A small self-supervised image encoder, trained from scratch: activation relu.
Rows from block 6 of a small self-supervised image encoder, named by matrix and row number. Each number is 128 + 24 x the weight over its row's rms, rounded and kept within 0 to 255. All counts start at 0. Numbers have three digits each.
After each channel's rows are labels from the 100 images, of 14848, where the channel reaches its highest value: "responds to" is what is common among them; "peak at" is the part of the image that holds the peak. Only what is clearly more common there than usual is listed. The data: telescope images of galaxies (Galaxy Zoo DECaLS). In brackets: how many of the 100.
# conv: 3x3 conv (model.blocks.6.conv.weight, 144x96x3x3, each kernel summed), inputs 0-95

conv.45:119115077134111124151108141111121134148168102147118125136157127153130146175163149155117121143112135127111126098135113136147100116111150176109132133139163080157116152125123146109079167176106133161134113122150135137099104075093108088139136115088108097152083110148171118157145130113103168119
responds to: roundness: in between (60)
peak at: middle right (99)

conv.90:122123092144107177114136129180140116114112101119083099079129130095130105169123152146145148102130136090083107145116129108087104122114116109095112166174120138124104144111096156119162107135079126134118147144096096086128095121097129148125124111135132097166117113109116120148114172147145163133
responds to: roundness: cigar-shaped (55)
peak at: centre (100)

conv.68:147120136125147168098084104159185157072160141134125097132112140128133104107196121131119112182092124138147145145141126163123117131098123112128135140150140112158162153122115108111128155116179146160160127155135131134113120109096135134076119104143101129126128173138100166121093140145151144141
responds to: shape: featured or disk (78); edge-on disk: no (54); spiral arms: yes (44)
peak at: centre (98)

conv.115:127118133147142136118129116098134127100089138123073075166144142151140125140131123127128081110086182139131119151116158107088090140133088092095139129097144136136108077121111140100122140121118129110141163168115148125117172134193148161107144107145112120118099114106096166109102135110155136131
responds to: edge-on disk: no (51)
peak at: centre (100)

conv.27:154169149130145134127145110132073117114114108147130104140150123108163139157119127160116142132129130082122082134135132120130138116151146097093130188121126102130098096165113154091117133127088105110107096129135134045120160146111189150126150132121134170162151116101148131128137158156116132115
responds to: edge-on disk: no (67); shape: featured or disk (67); spiral arms: yes (59)
peak at: centre (100)

conv.64:121148104146130146100125137100138139097150138112122125126161126091098115163118137098084116124129148140134103121135151141176161129067163126115165151122158152111117148125132136146126102143117140176131129121105137070131128130130121079149135133156118180158084095176106065164118123143118140145
responds to: edge-on disk: no (95); shape: featured or disk (95); spiral arms: yes (80)
peak at: centre (100)

conv.62:078119109134104126133105107141110176114119116132119214146136140143152130156127147106118114122135103094119164096125129096144101126104145125155113140122137149136153112108182158145126148131133110121125133103138154128122116144115101090163133102139138091127096074136129047150152141099108135157
responds to: shape: featured or disk (63); edge-on disk: no (60); spiral arms: yes (49)
peak at: centre (68)

conv.75:140195123145117106126128119142167124118133136144148113142121098121099155116147113134136129129159106134118128129143097137145167133121134152083131108172120081144139169112104084142103133136134118179121091097146124155143090078087074093065101141112156142137157132133148134124146094142125128108
responds to: roundness: cigar-shaped (46)
peak at: centre (100)

conv.65:143160103108165154133122073119126114121103127126129138131157129125121120089131152132136125106147111105119152141167122127146141140130156125142133085103111093139130139122124132063065114142139120106138109031114104111108146127092134105131152119126123119158137111110160148122125161059134117098
responds to: shape: featured or disk (64); edge-on disk: no (60); spiral arms: yes (55)
peak at: centre (100)

conv.98:129140128148151122129125098136097121135118086114119126128099107116062074124112136161131139122137151106163159127136134105101120166108117150136131110144122080137127141137102116088184170088163143126162126145105149135119137166126173083138130122162109148091173102108134086151113169120122133134
responds to: edge-on disk: no (100); shape: featured or disk (100); spiral arms: yes (94)
peak at: centre (100)

conv.122:135142114050071157104094122183146098121116104124102134104146110106136125130112148149119120117073136117113107146107121103141119107120126126128140148166134137110125124091099137167181091150120106149120125140107109104128128146103138112114129097135140111150086127105146115105099124206144113143
responds to: roundness: cigar-shaped (25)
peak at: centre (100)

conv.104:120100135255178123131123123122136115109141138133134117119111127123126128135122132119120124127111140137122093127155123114127114137123127114142110134115107101117107129132177126071118118129127147120130131111124131118106121126140132141123116146120121126127098115154098138114116126063128150147
responds to: shape: featured or disk (76); edge-on disk: no (75); spiral arms: yes (63)
peak at: centre (100)

conv.12:144190102106157124095150110156127095108084092152158143106162157135160095131115163134151122107094112104143114111140104120149129117172111143152130098171135158141145107183110146114102131122128157122119111100087116150140121116103168103090103170119141142173123134139140102103110123108122139147
responds to: roundness: round (70)
peak at: centre (100)

conv.83:127165108087148134156159132134089107118126123137116096154172129118135142114094128133158143086165107101084101127137123141114107128115156152132132140129127125138129154158108104101100096132055123171128144064113136075155109118092114134148108119123146086168138130147164124116137131086120111133
responds to: roundness: round (67)
peak at: centre (100)

conv.74:143116134143148104141120104103142157166149130119093118158139112124097132093080137159089108121074109111090127116106151132056092159100131126133107125160147125067130113147155144120155119124143095117148151114125109078151166127138152125117134103129129174133097155135160149120118151103147107116
responds to: roundness: round (43)
peak at: centre (100)

conv.33:126111113110121080135123132112105135120133152182168110121120119146159136097085125119117101105134139117106139117115142130134160146106172123122087151152132100145122136112127099140131135089124117106123129071129140098193133136113120104156120129095147107137107090099125153128152144058147118201
responds to: roundness: round (49)
peak at: centre (100)

conv.9:117148110028040137112121125135119122116115102142096136105120112108138122120129179157127132125116134125098127151094121110126095115126132133121100153160150136112127142140074129165151129138134114149133130161095105107130164158134093104120131083107131137149108138118134144102119135176159129129
responds to: roundness: in between (60)
peak at: centre (100)

conv.82:139115146175161121150076094084143143143154130170117126109145131112142100119120167143123141129061121152128086116158135121116101127119133149145156139131157153114152120127203115086109142154107125142120159121110139109086141114173120116145126091132115168077133151109146146102104125129113142137
responds to: roundness: round (78)
peak at: centre (100)

conv.137:092145127152107095165115109107094145140123143108150080133084119145136122148121150120126122096099128144136119148129097134144135163153124051097136145149110156120133123137107121157089129155127137138165088104138194086130122088122118101107074155109129114096156132153110107116113134140149163125
responds to: merging: merger (33)
peak at: centre (86)

conv.103:112152112119093118140159126128149142081122117142131142086116127132080157117143124104143156122148104163132141104136103095099128124164111108160109111127118141115158138124103142141108143122161132109169091109112099160143113180090125120074116122170126088106192163121115100127152106127074137122
responds to: edge-on disk: no (78); shape: featured or disk (78); spiral arms: yes (65)
peak at: bottom centre (100)

conv.134:119164120112143140132125116118109095101090122117134120151144132154120093104099091128136103102150092134156115110143129105154130159117122126110122120143152108142123102121104145134089148129136074142093095096113136091146197188136171124102095142103123201145119113116097099113124138150134152112
responds to: edge-on disk: no (86); spiral arms: yes (77); spiral winding: tight (53)
peak at: centre (100)

conv.26:128085120122139098155109109182111135129099149142125165126149149181097163100146115144120153118116096125126153162149120173116131132089129137140125109089128028128135133113145142113120109157099143128128125142121154134102140107116138097136149113147123058144096120122143114137111127133100093110
responds to: shape: featured or disk (61)
peak at: top left (34); middle left (28)

conv.36:144163126106170101118133125116101119109119130156113132165144107127179101087086157106136127129161122124133123078152143102165147128131124133097090135122160159148122121160122134077074148145136120140114142092122104089169140097132121136125155139134135152124146123144149117139123151044155105137
responds to: roundness: round (75)
peak at: centre (100)

conv.71:082109121100108165117117106115178165089132126143091146135102123122179118138162108149154113128094150141170152128136159129141145168075113097100132131145126103092102134113132149108116149108146132099124141145121121112140119131123168067108114130114089150123161068151138132158126141103110148125
responds to: shape: featured or disk (97); edge-on disk: no (95); spiral arms: yes (83)
peak at: centre (98)

conv.57:145120132124069151118144116175101089079132138132147103137100122126101140148134092146098129101147153103118086132102144124115140165149134128074156123126136079144105115078124134206157154133092143156137134129152146089121110142122145136091104132098128126116133101132117118117118165150122162136
responds to: roundness: cigar-shaped (34)
peak at: centre (100)

conv.102:123120133130085099101103151080129147125141138109127123170087122121085117171142127133115132132129124141108098129118113114145132151135113132106113140168149149119080111213101126139107186140139141106122143148120123141161091096105172101088092111131110088115113120140147134106116105111114171117
responds to: shape: featured or disk (62); edge-on disk: no (53); spiral arms: yes (40)
peak at: bottom centre (96)

conv.96:130115119192176128149157148106178132102094105116139116146132154085122146136124099119124094103137086148113131077120141115115120096106108140090127145126131129102109111151180123079104093138083098157110122128144124075105146121113149135113158115133162118159131118120103112157109135113103160108
responds to: roundness: round (45)
peak at: centre (72); top centre (28)

conv.119:114145133091111113120105131133164102123107076112119144136139109092122116136122127115149110122128091173100136082146122092114120087088110146131126118129125124097115134122094117118101091138151125186118094162100104108144134096125125098133188112169129164158114140115096099150135141197143139113
responds to: roundness: in between (70)
peak at: centre (100)

conv.29:137114108131136130086135094104115134136175076128109144126150112097142142102156122083131118109119123113110106124125135099160158133153163151125152170077134166128143097111176138147123118168113129171129105111127126095126129118093097182123140139137173149153096129157159158096090155135119144152
responds to: shape: featured or disk (93); edge-on disk: no (92); spiral arms: yes (80)
peak at: centre (98)

conv.8:117197106122139166110149172099130123133095136156098126096114123103173114109131146119117157149124165157129070110161163106147105116109092081132146137150127156094114102163132098105145173133110127140127151132107125117115082079108137152139128126141121145122107135125130106112076130131096145117
responds to: roundness: round (56)
peak at: centre (100)

conv.47:114133120144115137148097107156130129082145138123096140119086117118114105124149145144116100147099175110125122160121099141098074155143136133117107144184124072151128150117101135152167147098128138120140121144125124106124098115113183114065113117099096126091136111109097139116126091092105143171
responds to: roundness: cigar-shaped (54); edge-on disk: yes (36)
peak at: centre (100)

conv.51:142133093130120120100120125115116122113193097128122122185128152104178132127139125100130112158087118160117119113138106171165135132099132123103111169139161109138091182149136121136146126129149129171111143159090136073136133086130163135116133133079107115136103139161141176130113134135101113113
responds to: merging: merger (28)
peak at: centre (97)

conv.25:127134123131144142129138122144118132133068125120055090095125112112149146144093122147158136161120137091133095135137140125063069138156117131135160126132116115124123092138119088135131106135101060133133140141146136097142120095119138143125125056109143160145100120104121139130133119170090121124
responds to: roundness: cigar-shaped (38)
peak at: top centre (64); centre (36)

conv.52:140153109150176138156131117172207124109150152129125135120109130134133136108145084159141087134100104157124098119117109125103089085118158112132129113153097165121138121140115164116116098138089140178099134149108095129150120153139120098086122117133144105108154120122144090085128114155089113126
responds to: bulge size: moderate (25)
peak at: centre (100)

conv.30:132165096120153143145119088136145133094114114141117114121138096122120121121134124085156159105138114137110107151147129128091101139095149117102135141162132167154091125168155140108129154153111156147094128163140138078124139105160147067121138102123111110142107102108146093107080175153103138075
responds to: edge-on disk: no (57); bulge size: moderate (29)
peak at: centre (100)

conv.35:132144107160111141141144123124115130111135094073113121112119157122061112113144129156143133096118112141135080096123189105076095136105117115101140119138131127099118174124126160077158167120158134100130157157104142151146147148134149143099134134116078142145147156143118112159131156135119156158
responds to: edge-on disk: no (90); shape: featured or disk (90); spiral arms: yes (69)
peak at: centre (100)

conv.140:111166111109135126058117135105083115118141094146087168093150086074156117119095149114102161167115115115116104133123110107155110097120135125125097119127123130114142155178104164096126104170131137140127109146112146091139141108103122085160133118148130119115145111111150158124113138136121181121
responds to: spiral arms: yes (40)
peak at: centre (99)

conv.141:170127153115141094140133121109135122109097158148120114114130110153150132137142162167126104115103129127144143153141119128066053151152090145138109135147104142134136093153104076131154120130113138120136126114125127112120094108100156155118100182096136169094117140133071171105103118139130163137
responds to: roundness: in between (75)
peak at: centre (100)

conv.89:132111124129104129086089145081091126126166115146090098130135091122169088143218117136077131109124143180150116126136121137075103126123137100136102127153140129120130184117145138115092145125159116133136095156136135104128106123138142126125090100116097149105130118144129163114125140138103139126
responds to: edge-on disk: no (66); shape: featured or disk (66); spiral arms: yes (53)
peak at: centre (100)

conv.58:099139114147108100138125101128165107078157113186116126138145091132132112171123100114152090143126109097155117153119130112137136101149110140131135120130123130089108156140124132102125102107126176105173115123109199111169137131130153116097076117115119082154126148117149119148136102122145183145
responds to: shape: featured or disk (63); edge-on disk: yes (48); roundness: cigar-shaped (25)
peak at: centre (99)

conv.138:123095127136159129105092150088150147108111114147133118119096109164158157115105148127094142105105145117103147139090151139124151128129120083153138120145137102116141124134133129113172097123124142075127141096151124127100175150157124149065151135097116085090050099121120131123105126113150105144
responds to: shape: featured or disk (60); edge-on disk: no (57)
peak at: middle left (96)

conv.99:108141125136131093140125130173110094142099091127155124146145104115188104121121161112099151122136118151131118097164124149117160106092113119089096152140187144141109127138111108084104166142128098121083111148137142102112119093092185116135168131142110104105154109120127096130104126096146107104
responds to: roundness: round (85)
peak at: centre (84)

conv.77:127096108077123150113154132118123097127117157165109135157137135096180163127154149053139141097111113150177150137105123102111125113135120107145134156142144136131136152110107108098099102139131135113147122085119116117153095115172151080118118099099138100138104097100134087133133135091125161152
responds to: roundness: round (65)
peak at: centre (86)

conv.112:150151097118127155147146121110163144099146112119082145130088091111122140100103109144107106137142119117125157084131152107132145097102085129135136131127145115131065099130106101111146131131128116122184150082158088092157133080119141134095142082156169120110092112123148136114143126113159095116
responds to: roundness: in between (71)
peak at: centre (100)

conv.135:120157129221197142116120138098133112144129083118098140116129119094114120134121108122150128105122091140186101113153138106108109096124103147133159125132111124107149156163168143060086103108146135141113125116117145117143100105136118135131146094147120167140120130129104104131126128155134116149
responds to: roundness: round (56)
peak at: centre (100)

conv.20:086128150137127132106134077139098134128116107098114230123144113097130112127143156124137127147123107084129136125126118090138123159083111159126109143147130139132136124130152121163115117126141104132134101119135122094098135110102158090124154119115142139127108087141135039125122149134162157102
responds to: edge-on disk: no (98); spiral arms: yes (94); spiral winding: tight (63)
peak at: centre (100)

conv.28:095125110115151104138125113172155114106137138162121150097112156127181127156141142114159132156143163093123133134110129125121125186119114106122086171134104117145126098139140121144128084106070105092122157093113116143112133111119147112087163158074125126094115084116097138118118087111131121154
responds to: edge-on disk: yes (46)
peak at: centre (94)

conv.110:130157129119141114117108115093139094096113089149122130086150115137097146116106206125175150077128112077153124147164136132120128108130123131111134165181101140112127148137108164111130095144100117170108126107104143103145100085097134133122117122131186141140105130136151085142106126135133131122
responds to: roundness: round (41)
peak at: centre (100)

conv.76:149161143100124182115117132121113122120058121122123158160114129134155124104132126149088161122055073138120104111142110140112094116125060129124123121148162114135128091130135102114127138135139096162114105129139137110107137127120167124105115113108118197094120112156102128139164113141115147117
responds to: roundness: in between (72)
peak at: centre (100)

conv.16:114103113139147089157105116075185158150079100123141142112170111095189112147141124167116114128131090143094093118115120116169148116120118140137121149148106157094118106140136131111086082099090133126125089145131137122136110088114121115129151147125119114132112107126134149133132089188137125135
responds to: roundness: round (60)
peak at: centre (96)

conv.3:132091097115133124126113142071115140123148096109132154140142132109125105128119151141150108123126131113092099091139132130122123105124105126069113143161164155106115119145098151140156101137156144134105140150163113084137152122161153147091149116143157196117118119166115149118096100089101197126
responds to: spiral arms: yes (39)
peak at: centre (100)

conv.109:148120109087137143139118107142110133136153109132114145131141125152130145133135191130074095104087168097118145171127128137111102131110169124115152115119146088120135155075127104173141081131118152161108138145126113089086137111117163137161112154107129095115084086148165124102099119132139121121
responds to: shape: featured or disk (71); edge-on disk: yes (50)
peak at: middle right (60); centre (40)

conv.38:111118155134088166131135110144120173117108125109169120129148115118113147151176086125131106132111160107095114141139094110127134150139073140101114161141113150107153116109122094184172149135116128113150099085124137115125096146114095159105106149110133164116091132132109096131110098105129185098
responds to: edge-on disk: yes (54); roundness: cigar-shaped (46)
peak at: centre (100)

conv.59:098115091130144151094124148132141104033129102157130117151113111123151119143139124144158110113116122100114147104116170110126131137155138161120131101094119124114111148102090126136085128117139129152122161097093145130143112137136126119110143133131149070157103142135114097126092100074138187161
responds to: edge-on disk: no (52); spiral arms: yes (42)
peak at: bottom centre (100)

conv.48:171123120158116109136132151128083110109081101151113128099134096115128103129131146112088150092156150121209130182155126100129118133127109123160160128155151109123131125077108130138123103123108128107111093142115160095088087129110169091162118148155106150149129127115104110130150110149136113122
responds to: shape: featured or disk (67); edge-on disk: no (65); bulge size: moderate (28)
peak at: centre (88)

conv.132:140129099131106134123122123105164196114151091085091078134141146124110111139162114161130132173116119142143098132109107089096104127138117099136145122156161154081133153164121153122111126138104161122171141153096118122087104105152125134118125087175110121144107137144117136142093143139091160137
responds to: shape: featured or disk (66); edge-on disk: no (65); bulge size: moderate (30)
peak at: centre (100)

conv.88:156119106142096150096121126105110119156127137119116124104163102085126129172152138086135178112126101096106117132136128103119147127103112137092133123104148173096129164127143121151121120142136128157119136152147116123142057061100105118163121105146146125188118119158121122143105173128151148095
responds to: roundness: round (65)
peak at: centre (62); middle right (37)

conv.101:115122141128152142128137127135161108084132152170111127110123148111153127159129108102143098160127154101102129127135148118154089112114097183078136126150097137117131093146094123148117096128127197147123193114091114108106143121128111082086128156100123127149084138142115160120126110166105133124
responds to: edge-on disk: yes (37)
peak at: centre (96)

conv.114:119100114067085100148125124114134122115134109133129100158179132122102097144116141126062098122131122160093091117127153125131138121119092117137105131161123115109138131088130119168200101107116145197119135130125119079122118135166126118133137124138109130115118113124085119149095133122117175120
responds to: roundness: cigar-shaped (35)
peak at: centre (100)

conv.18:147089103189153162068123157168129142119145136101127097087139127104161157180131111117127121128119179124065118154082141115165122143117178107108127130120124117097111134119124107169149136128140115115152149116130119138137130117103097092111132094131121110142075139147103122115132126131112158136
responds to: shape: featured or disk (70); edge-on disk: yes (63); roundness: cigar-shaped (30)
peak at: centre (97)

conv.10:132149164145121149123134114126092147086092092110154112114109127080112130113132104108142137157136127142113044102152121127126152089129096143165119138143123094134139133150113121153138119131130156155129099115143110114129156143130132153104113171193119164161135141168124164112114125173112154082
responds to: roundness: in between (75)
peak at: centre (100)

conv.86:144149133136109107149105099156158097122123134091125135131190111131103131124144150139147131108084141095179147157126142086109131165152128095132146118165165104192127142106136151144094130114088126160109104134136139120133093134149121122136104122128155185120185128100127148104083134119103134138
responds to: shape: featured or disk (70); edge-on disk: no (51); spiral arms: yes (41)
peak at: top centre (51); centre (46)

conv.32:130136124123130154109092084086105125121153114131113157165142106132095133151143134118115117104115151090152121141108143088109123109107136126118189130154080081093121164134122167076108156096094140102184110102098129148111138125150113092096091101136129116118140115124146142114120154141145138166
responds to: edge-on disk: no (92); shape: featured or disk (92); spiral arms: yes (74)
peak at: centre (100)

conv.6:107142111114139121111113148105142115114162082148108097144097105104092163128096120095157127132117118108181144152149104056134120109145146117153124153124154146056136161104110114118119112137178132115159121134117122106117145126132138144141115110155166151154121149164156139111153132165178148131
responds to: edge-on disk: no (52)
peak at: centre (100)

conv.41:119136151133128137101126087174163128086106131153115133134138105118127141122164067100144125139089093138158121143123057103108117152141114108128096099141123139117147115134105083153131105118165082148104072151124137099133119172133136116113120125130116123157128133165110115106158131131101170087
responds to: roundness: cigar-shaped (31)
peak at: centre (100)

conv.142:135129136165118138098118157148099112124144140145131120138138088134201087192120160113154158133163106100125137113146122135135154138125154172100132141093104117134127137146130133151146132134132130113109117143092131140140125142129085128146088168105078156096119129143129116126134083185084173121
responds to: roundness: in between (62)
peak at: centre (99)