A small self-supervised image encoder, trained from scratch.
Training: muon at rate 0.021, batches of 256.
Rows from block 4 of a small self-supervised image encoder, named by matrix and row number. Each number is 128 + 32 x the weight over its row's rms, rounded and kept within 0 to 255. All counts start at 0. Numbers have three digits each.
After each channel's rows are labels from the 100 images, of 14848, where the channel reaches its highest value: "strongest on" is what is common among them. Only what is clearly more common there than usual is listed. The data: telescope images of galaxies (Galaxy Zoo DECaLS). In brackets: how many of the 100.
# conv: 3x3 conv (model.blocks.4.conv.weight, 96x96x3x3, each kernel summed), inputs 0-95

conv.30:098175105168137168169137107148154108152109127066142100140117078128178132133081082110118086101053165164132149145098108141066161083123112120095159095150072071114131115132096063023112131143149125154093174127140127158102083115156112099128164154205111117088121143149111138123117104149156096132
strongest on: shape: featured or disk (83); edge-on disk: no (81); spiral arms: yes (55)

conv.7:125103119158063128146091131102168149176129136119102146122140131116101182144143152178098137110096080141100166117089117110085113147069092169116136178168076154107176129162149140172145087105148150079149142105103137126154135099000099101118098096128128121136059134110166154112134145160110132106
strongest on: shape: featured or disk (67); edge-on disk: no (57); spiral winding: tight (33)

conv.82:112099124102110177121143091177152147078117133164136118136123131117141143113155105102064113112128106143076111114138080125105124097133139135147083183143078107091092114170132125138116155146123139183090109111093131033109073067179044122097139123149071118134145099132120204115165128135050113177
strongest on: shape: featured or disk (92); edge-on disk: no (91); spiral arms: yes (80)

conv.65:111142173123096164089098107114141128070133098082134138161116165111148118143144197092129085108137109108108038134105100172103160151107182097101103130090140132146146137139129109113087099114168169162108157141132157063144133128177152113168106110130092198181143135147092161160152042081079178128
strongest on: roundness: cigar-shaped (29)

conv.4:159120044124154153125172156160110103133122043112124074104087099124142176106127155099089100121115112119095123145153154234155141089122113144113189117103126139094131135083104125157066139188099127153136110096123112114088137128134175101118121196166161056113111125102105138100123094102121072097
strongest on: roundness: round (71)

conv.78:137087177147119154155110107112176094155061123133120150091154112172180091096096092116135102134141169172154168102136107126137183095096131142117140103110116096125125147108122098075120142105112125183080148149107130080168034108157092053137186134173176124157150081138163146188089120138119133183
strongest on: shape: featured or disk (87); edge-on disk: no (85); spiral arms: yes (77)

conv.92:103165170137087159110101084026131105098077136170201119152138121123165139120123157146111098111116096112142105133092124152176173128156129153134088121138106102108122110118074082099128108124180063126088147099079136071131124156175084124141121120136198169150103089108120107165138151058127123064
strongest on: shape: featured or disk (64); edge-on disk: yes (54); roundness: cigar-shaped (36)

conv.41:077167150121106051049113085138163168078104089146129143174152166119156166173125133137130075171121157176083091159081118107171136216161124150148103146122142107140123168120141133120099127102130141167111134129038127115160098162110128077122133143162159083112109134128098090152161125149127099066
strongest on: shape: featured or disk (67); edge-on disk: no (53); spiral arms: yes (40)

conv.89:145127113097069151141114172108145147110120102080151073157179187137144114155134079119073140118114132184107136112106115136122107165174091114117068135135090143109157115088100136142113106168188104194130125063045130126071083128164175140094093170154160119072176178126138087104160121137141147139
strongest on: roundness: cigar-shaped (39)

conv.76:094147108096077170139154113121117145116159088148116155148160126185083133133158123094121129109100102129115126113090147024173107125185183181129136162102129110123091129094079085164053127065129133139130046130154099072084109148124158145149120104113087092183090153142106103102119140088108143163
strongest on: edge-on disk: no (89); shape: featured or disk (89); spiral arms: yes (77)

conv.45:103171102116127146126063123124137107160183082062111131118149065131128110154126115122090128127000150151120172107114145130104138071146124180127147073116130156146126158133111137178137147133127083085088127124204102116123091145123116123140137116142155114093060138118158130107067219142146117128
strongest on: shape: featured or disk (68); edge-on disk: no (56); bar: no (32)

conv.44:101184215186180202139091162099154100115064118144144093126129109143117132137092117142113100123126127115194095142083173130107151156116098134109076152150129130111144186117102086154128094156152116126133144083188105111093103132124122076171121144163110186138100123135054135211118172114136130109
strongest on: roundness: cigar-shaped (37); edge-on disk: yes (35)

conv.66:104146144118131127116142130100120120101079066073131133123164106150077155117107155142096112117056089098071160148112178121197117086159090147126142119113115091093149138122121136201163167113109128192117187084105115130053164143136142045139063130133167122104100111102136092140178105076112127122
strongest on: roundness: cigar-shaped (56)

conv.12:143169075156109147144134122102191163115124119153151165128141099084148096111171159142138139118110088142126114109130100142069098124079107162089090133175109100124160152130085078161110088132137139107053123132128146081114171107164076064147102111172167148172091139148129194066055136128195141093
strongest on: shape: featured or disk (70); edge-on disk: no (62); spiral arms: yes (53)

conv.61:126223113118206108128156089164168079176102123067158106162131134184116111145157082075117138139100093116128103102067107143160133150189175144115128158137156083136078089142145120105079100127151144151139196164126140143137102117163098150106163140067112069097110078125133143115081141146139117125
strongest on: roundness: cigar-shaped (44); edge-on disk: yes (40)

conv.93:103124000141115134120138131106135125146134126119161110156129122094162123127114164109117114120120141112121126162121139090115141139116136117146098128151126129129116109134107124069143130127120120118118046133127123115188099085151141150155142147160138018172134134124106157000147121156110038130
strongest on: shape: featured or disk (61); edge-on disk: no (60); spiral arms: yes (55)

conv.19:108160155112165132091110092112113145157120118082112127144112165132186103155092155114144115117120060136070167159133164083108142111071087113109143082105022109152123030125092140095123167100110072145098103129095115161122125128143134055156112126147128142153107131078134152161189146113074105152
strongest on: shape: featured or disk (91); edge-on disk: no (90); spiral arms: yes (78)

conv.73:113168163129119094150106138078123127120110115102101107156125150118136092150084169096148108146115125117143030166095092154080164105115131091118132115126133127126168166111101099087143123163146103163158119127154150069118154107172148070148125220171074149144081108174065126132125113057181192103
strongest on: roundness: cigar-shaped (35); edge-on disk: yes (34)

conv.23:135103161144099186104130104095124124185150108205159101159133134151140124060115182112121116133136120106128070168101165077093098151093136139103098113149153112164090178118099097134128082120150110108106139159133142032154095145126062176206130164149198136141124093142098115146131169124105175112
strongest on: shape: featured or disk (66); spiral arms: yes (39)

conv.74:119194152184120136105077115092180148161177069130091081125172120101131146115144113139138112104094143151135094148134128130111186128137173177067136130130125158109198214114094139130123063164166063067102185142140186171108118170179132129153152117146097096110150136133125113144127156147099134130
strongest on: shape: featured or disk (60); edge-on disk: yes (50); roundness: cigar-shaped (30)

conv.39:085114135135089077135134120127125081137118142130191139093170089125128102128138138206122120124045129165071167111121148132129173077105175138147124116102125088095085141084084115145204120130145097121129141170201107073098120106203116114152105110135139148129108098121065205121136144124101175114
strongest on: shape: featured or disk (74); edge-on disk: no (70); spiral arms: yes (57)

conv.54:096137132124179108092112165147120117086132120132176117132098119127096113108092098102101111122111154085135040110164142104125200073115107138112089109141072159122064107181123142147074106097146162147122085121120109092157101093149086116098122201090135107181118135097105206131082165136079133190
strongest on: edge-on disk: no (99); shape: featured or disk (99); spiral arms: yes (93)

conv.94:095135166125215153149110092094131096183145151177115119107127171134132115099099098122076094109119074125087056143129104120065157194095146143152196115120104140150094134128151092110139126126150105124136176170137173154130084079120115134124163155161049142167086118122100096158131077081120145179
strongest on: edge-on disk: no (74); shape: featured or disk (74); bulge size: moderate (29)

conv.40:106158093137157177095082106087098098099119117055085141106100136102157074164129121083157114106154148166116133174096123162082147172166111148135102068088150105118153150136122107092112151142045103156135210146179140116090125114113150115127143135201074148145143106166073111076139155144168144126
strongest on: edge-on disk: no (52); spiral arms: yes (41)

conv.1:140183086110127209169113135108174168163140119153089118097131150148174129165117081107103161072142120149082145147113129170092089077104125155068129108122104077183165127110138109123069145167082103195086145165154163100120126145118122140172119138162178142113061107117150149084068139111139112165
strongest on: edge-on disk: no (88); shape: featured or disk (88); spiral arms: yes (76)

conv.11:106137144135097081106200137104179134086159115090120117157104137136116123167143182135178125123124085110106159182194192083085105130078183145140175177139158092161170180183112152161142120147168135157109110115165155126150118063166213097130160124112098142126163101131110107143129123152110106171
strongest on: roundness: round (65)

conv.26:072144176129154136121110121149148117105100100185174098139147117127153122094128196102149114148126154205117106147084110092116149180108102127111141128130089158092113140134125128141126089127199073192086138118091116035090106118141095117102131147176133141197078106144134187176159189122101112107
strongest on: edge-on disk: no (90); shape: featured or disk (90); spiral arms: yes (74)

conv.88:098148128123128155146094111095147148104138103145113155130163117157164149148126179131092127161106147114129106131121126030130126119097130147144142143140129132149103127149131087121136085137137122100115012174121122118077084116115160130135139151135115000129127144116098111120122126073077068168
strongest on: edge-on disk: no (61); spiral arms: yes (53); spiral winding: tight (32)

conv.32:138181096133188151126134109089142120136152095165129118119139136127190141165096140111174126163139101137091128138168114130105117130116150114138104141066109099092117134086115084119083107149157075164148133133196170133175164216199170126136108095077197121159154093086089191101176156130157107108
strongest on: shape: featured or disk (87); edge-on disk: no (85); spiral arms: yes (61)

conv.49:108143129173144102111158084120144112088140127090134144152103106121121118181139107138144127180117055065127124211180148133087091201082138111095105123118085166113126089155153167135133161104073127135141115139145194133141068130161090103105122158142108125127113111117139054134138034147125115195
strongest on: shape: featured or disk (77); edge-on disk: no (60); spiral arms: yes (44)

conv.64:119149141156136142153155096097143079158183086052123080159146102084178137095117115109096110041079123133124118084101127132144151142126127115155114118181139132143087109089123123154156147203167076129086211095078112103082136044140116124131141132108171148091147119111179163120130102109162146131
strongest on: roundness: cigar-shaped (47); edge-on disk: yes (39)

conv.69:097174128123099126099104115117106105066106141181135136101096149120201094145121096100100113133177111145104023132100176116089178131133131155105070102118085102130128135126122132157106154104191108161102150151117177112151088164148074093094113143200143128140122083128073128126120210087099125110
strongest on: shape: featured or disk (81); edge-on disk: yes (55)

conv.59:109113161164146109106159088116186130125128087130133107168131143158149140234066081124135125166127156123135101153092131120154128135138145099094131119161139151181123200116125066132098137160162134126119146118090130138099166099209143117166210146121170138107128079138059089151082084086148141088
strongest on: roundness: cigar-shaped (26)

conv.68:087099138114109087132152095094103134128094177107154138125105114117084081108126116154115108128092062098086074116127145090135061137143081113156125086147129068103168089183102176138098141146099120141157043081169128110170159097120146118114115192164120147163082072057143144129121096114085165126
strongest on: roundness: round (57)

conv.70:211097125135101094150135118123115127166151143146133115134111112095145122146088157093058097188074102100117129158175086175128112133113145131073148142117134121131137123128125132101174133128109079124169135116116145141112098140156164205116121108159148148088016230158173087109135150108123176147
strongest on: edge-on disk: no (64); spiral arms: yes (54); bar: no (42)

conv.84:123135125162091160162132126099136126111136103122119085142132143118181112156107064182102123167033111120189097140167110131089144117103139133083120115137093115157117172071129074103192140099195102115180147093142184169084082106192122138125164157157161106102052146123124131133165089107124118122
strongest on: shape: featured or disk (71); edge-on disk: no (55)

conv.31:113088115159165093113145134160149124134044093161119107117150111122139169125119073150130102141110148144134130162136157078136151100103132133089196118099149151092093160135145133081136152112126134150134138127091139173077086164131175081145157197086205141229092072071162113106108112140114136084
strongest on: edge-on disk: no (51)

conv.35:097134149114156059063158140087149150102110111119139097128145090087171111149062147110113083113102113119142159138149151124112165117059050100122078173085087104124167078099119089128129100125174108145147108084098077102131115118125149060137153147130107165179096148108146177147200086101096123106
strongest on: shape: featured or disk (64); edge-on disk: no (56); spiral arms: yes (44)

conv.81:119117126091099129129132141128080111170117151174152099118073138147220139108091041093098162147086121078168149158141092136171127124110151177129146100103124123120127109107153144076140118104050157099130125129112116067147131070157113166133100134119171073075103089132171158134176168132201110129
strongest on: shape: featured or disk (95); edge-on disk: no (92); spiral arms: yes (83)

conv.18:119129086172150131095137126147125135095101091122131134098188094113150129121129061092089048102188138144138059172096126178127133180130128098119098150103079129137170115143103123132108167122165084194173162178110124088154143105163101077129057100115112092130190126143094090064143152146146123119
strongest on: roundness: round (50)

conv.62:094124167143152121114127111105123102100139108109128143108138133111136131121190123151135133105098133138179164129143175176081098142106106238104119065133145109092201061128113182061096124133169149134152159097124158129132089139053148117105084149171130147151181131088170191171128151101088129131
strongest on: shape: featured or disk (60); edge-on disk: no (54); bar: no (34)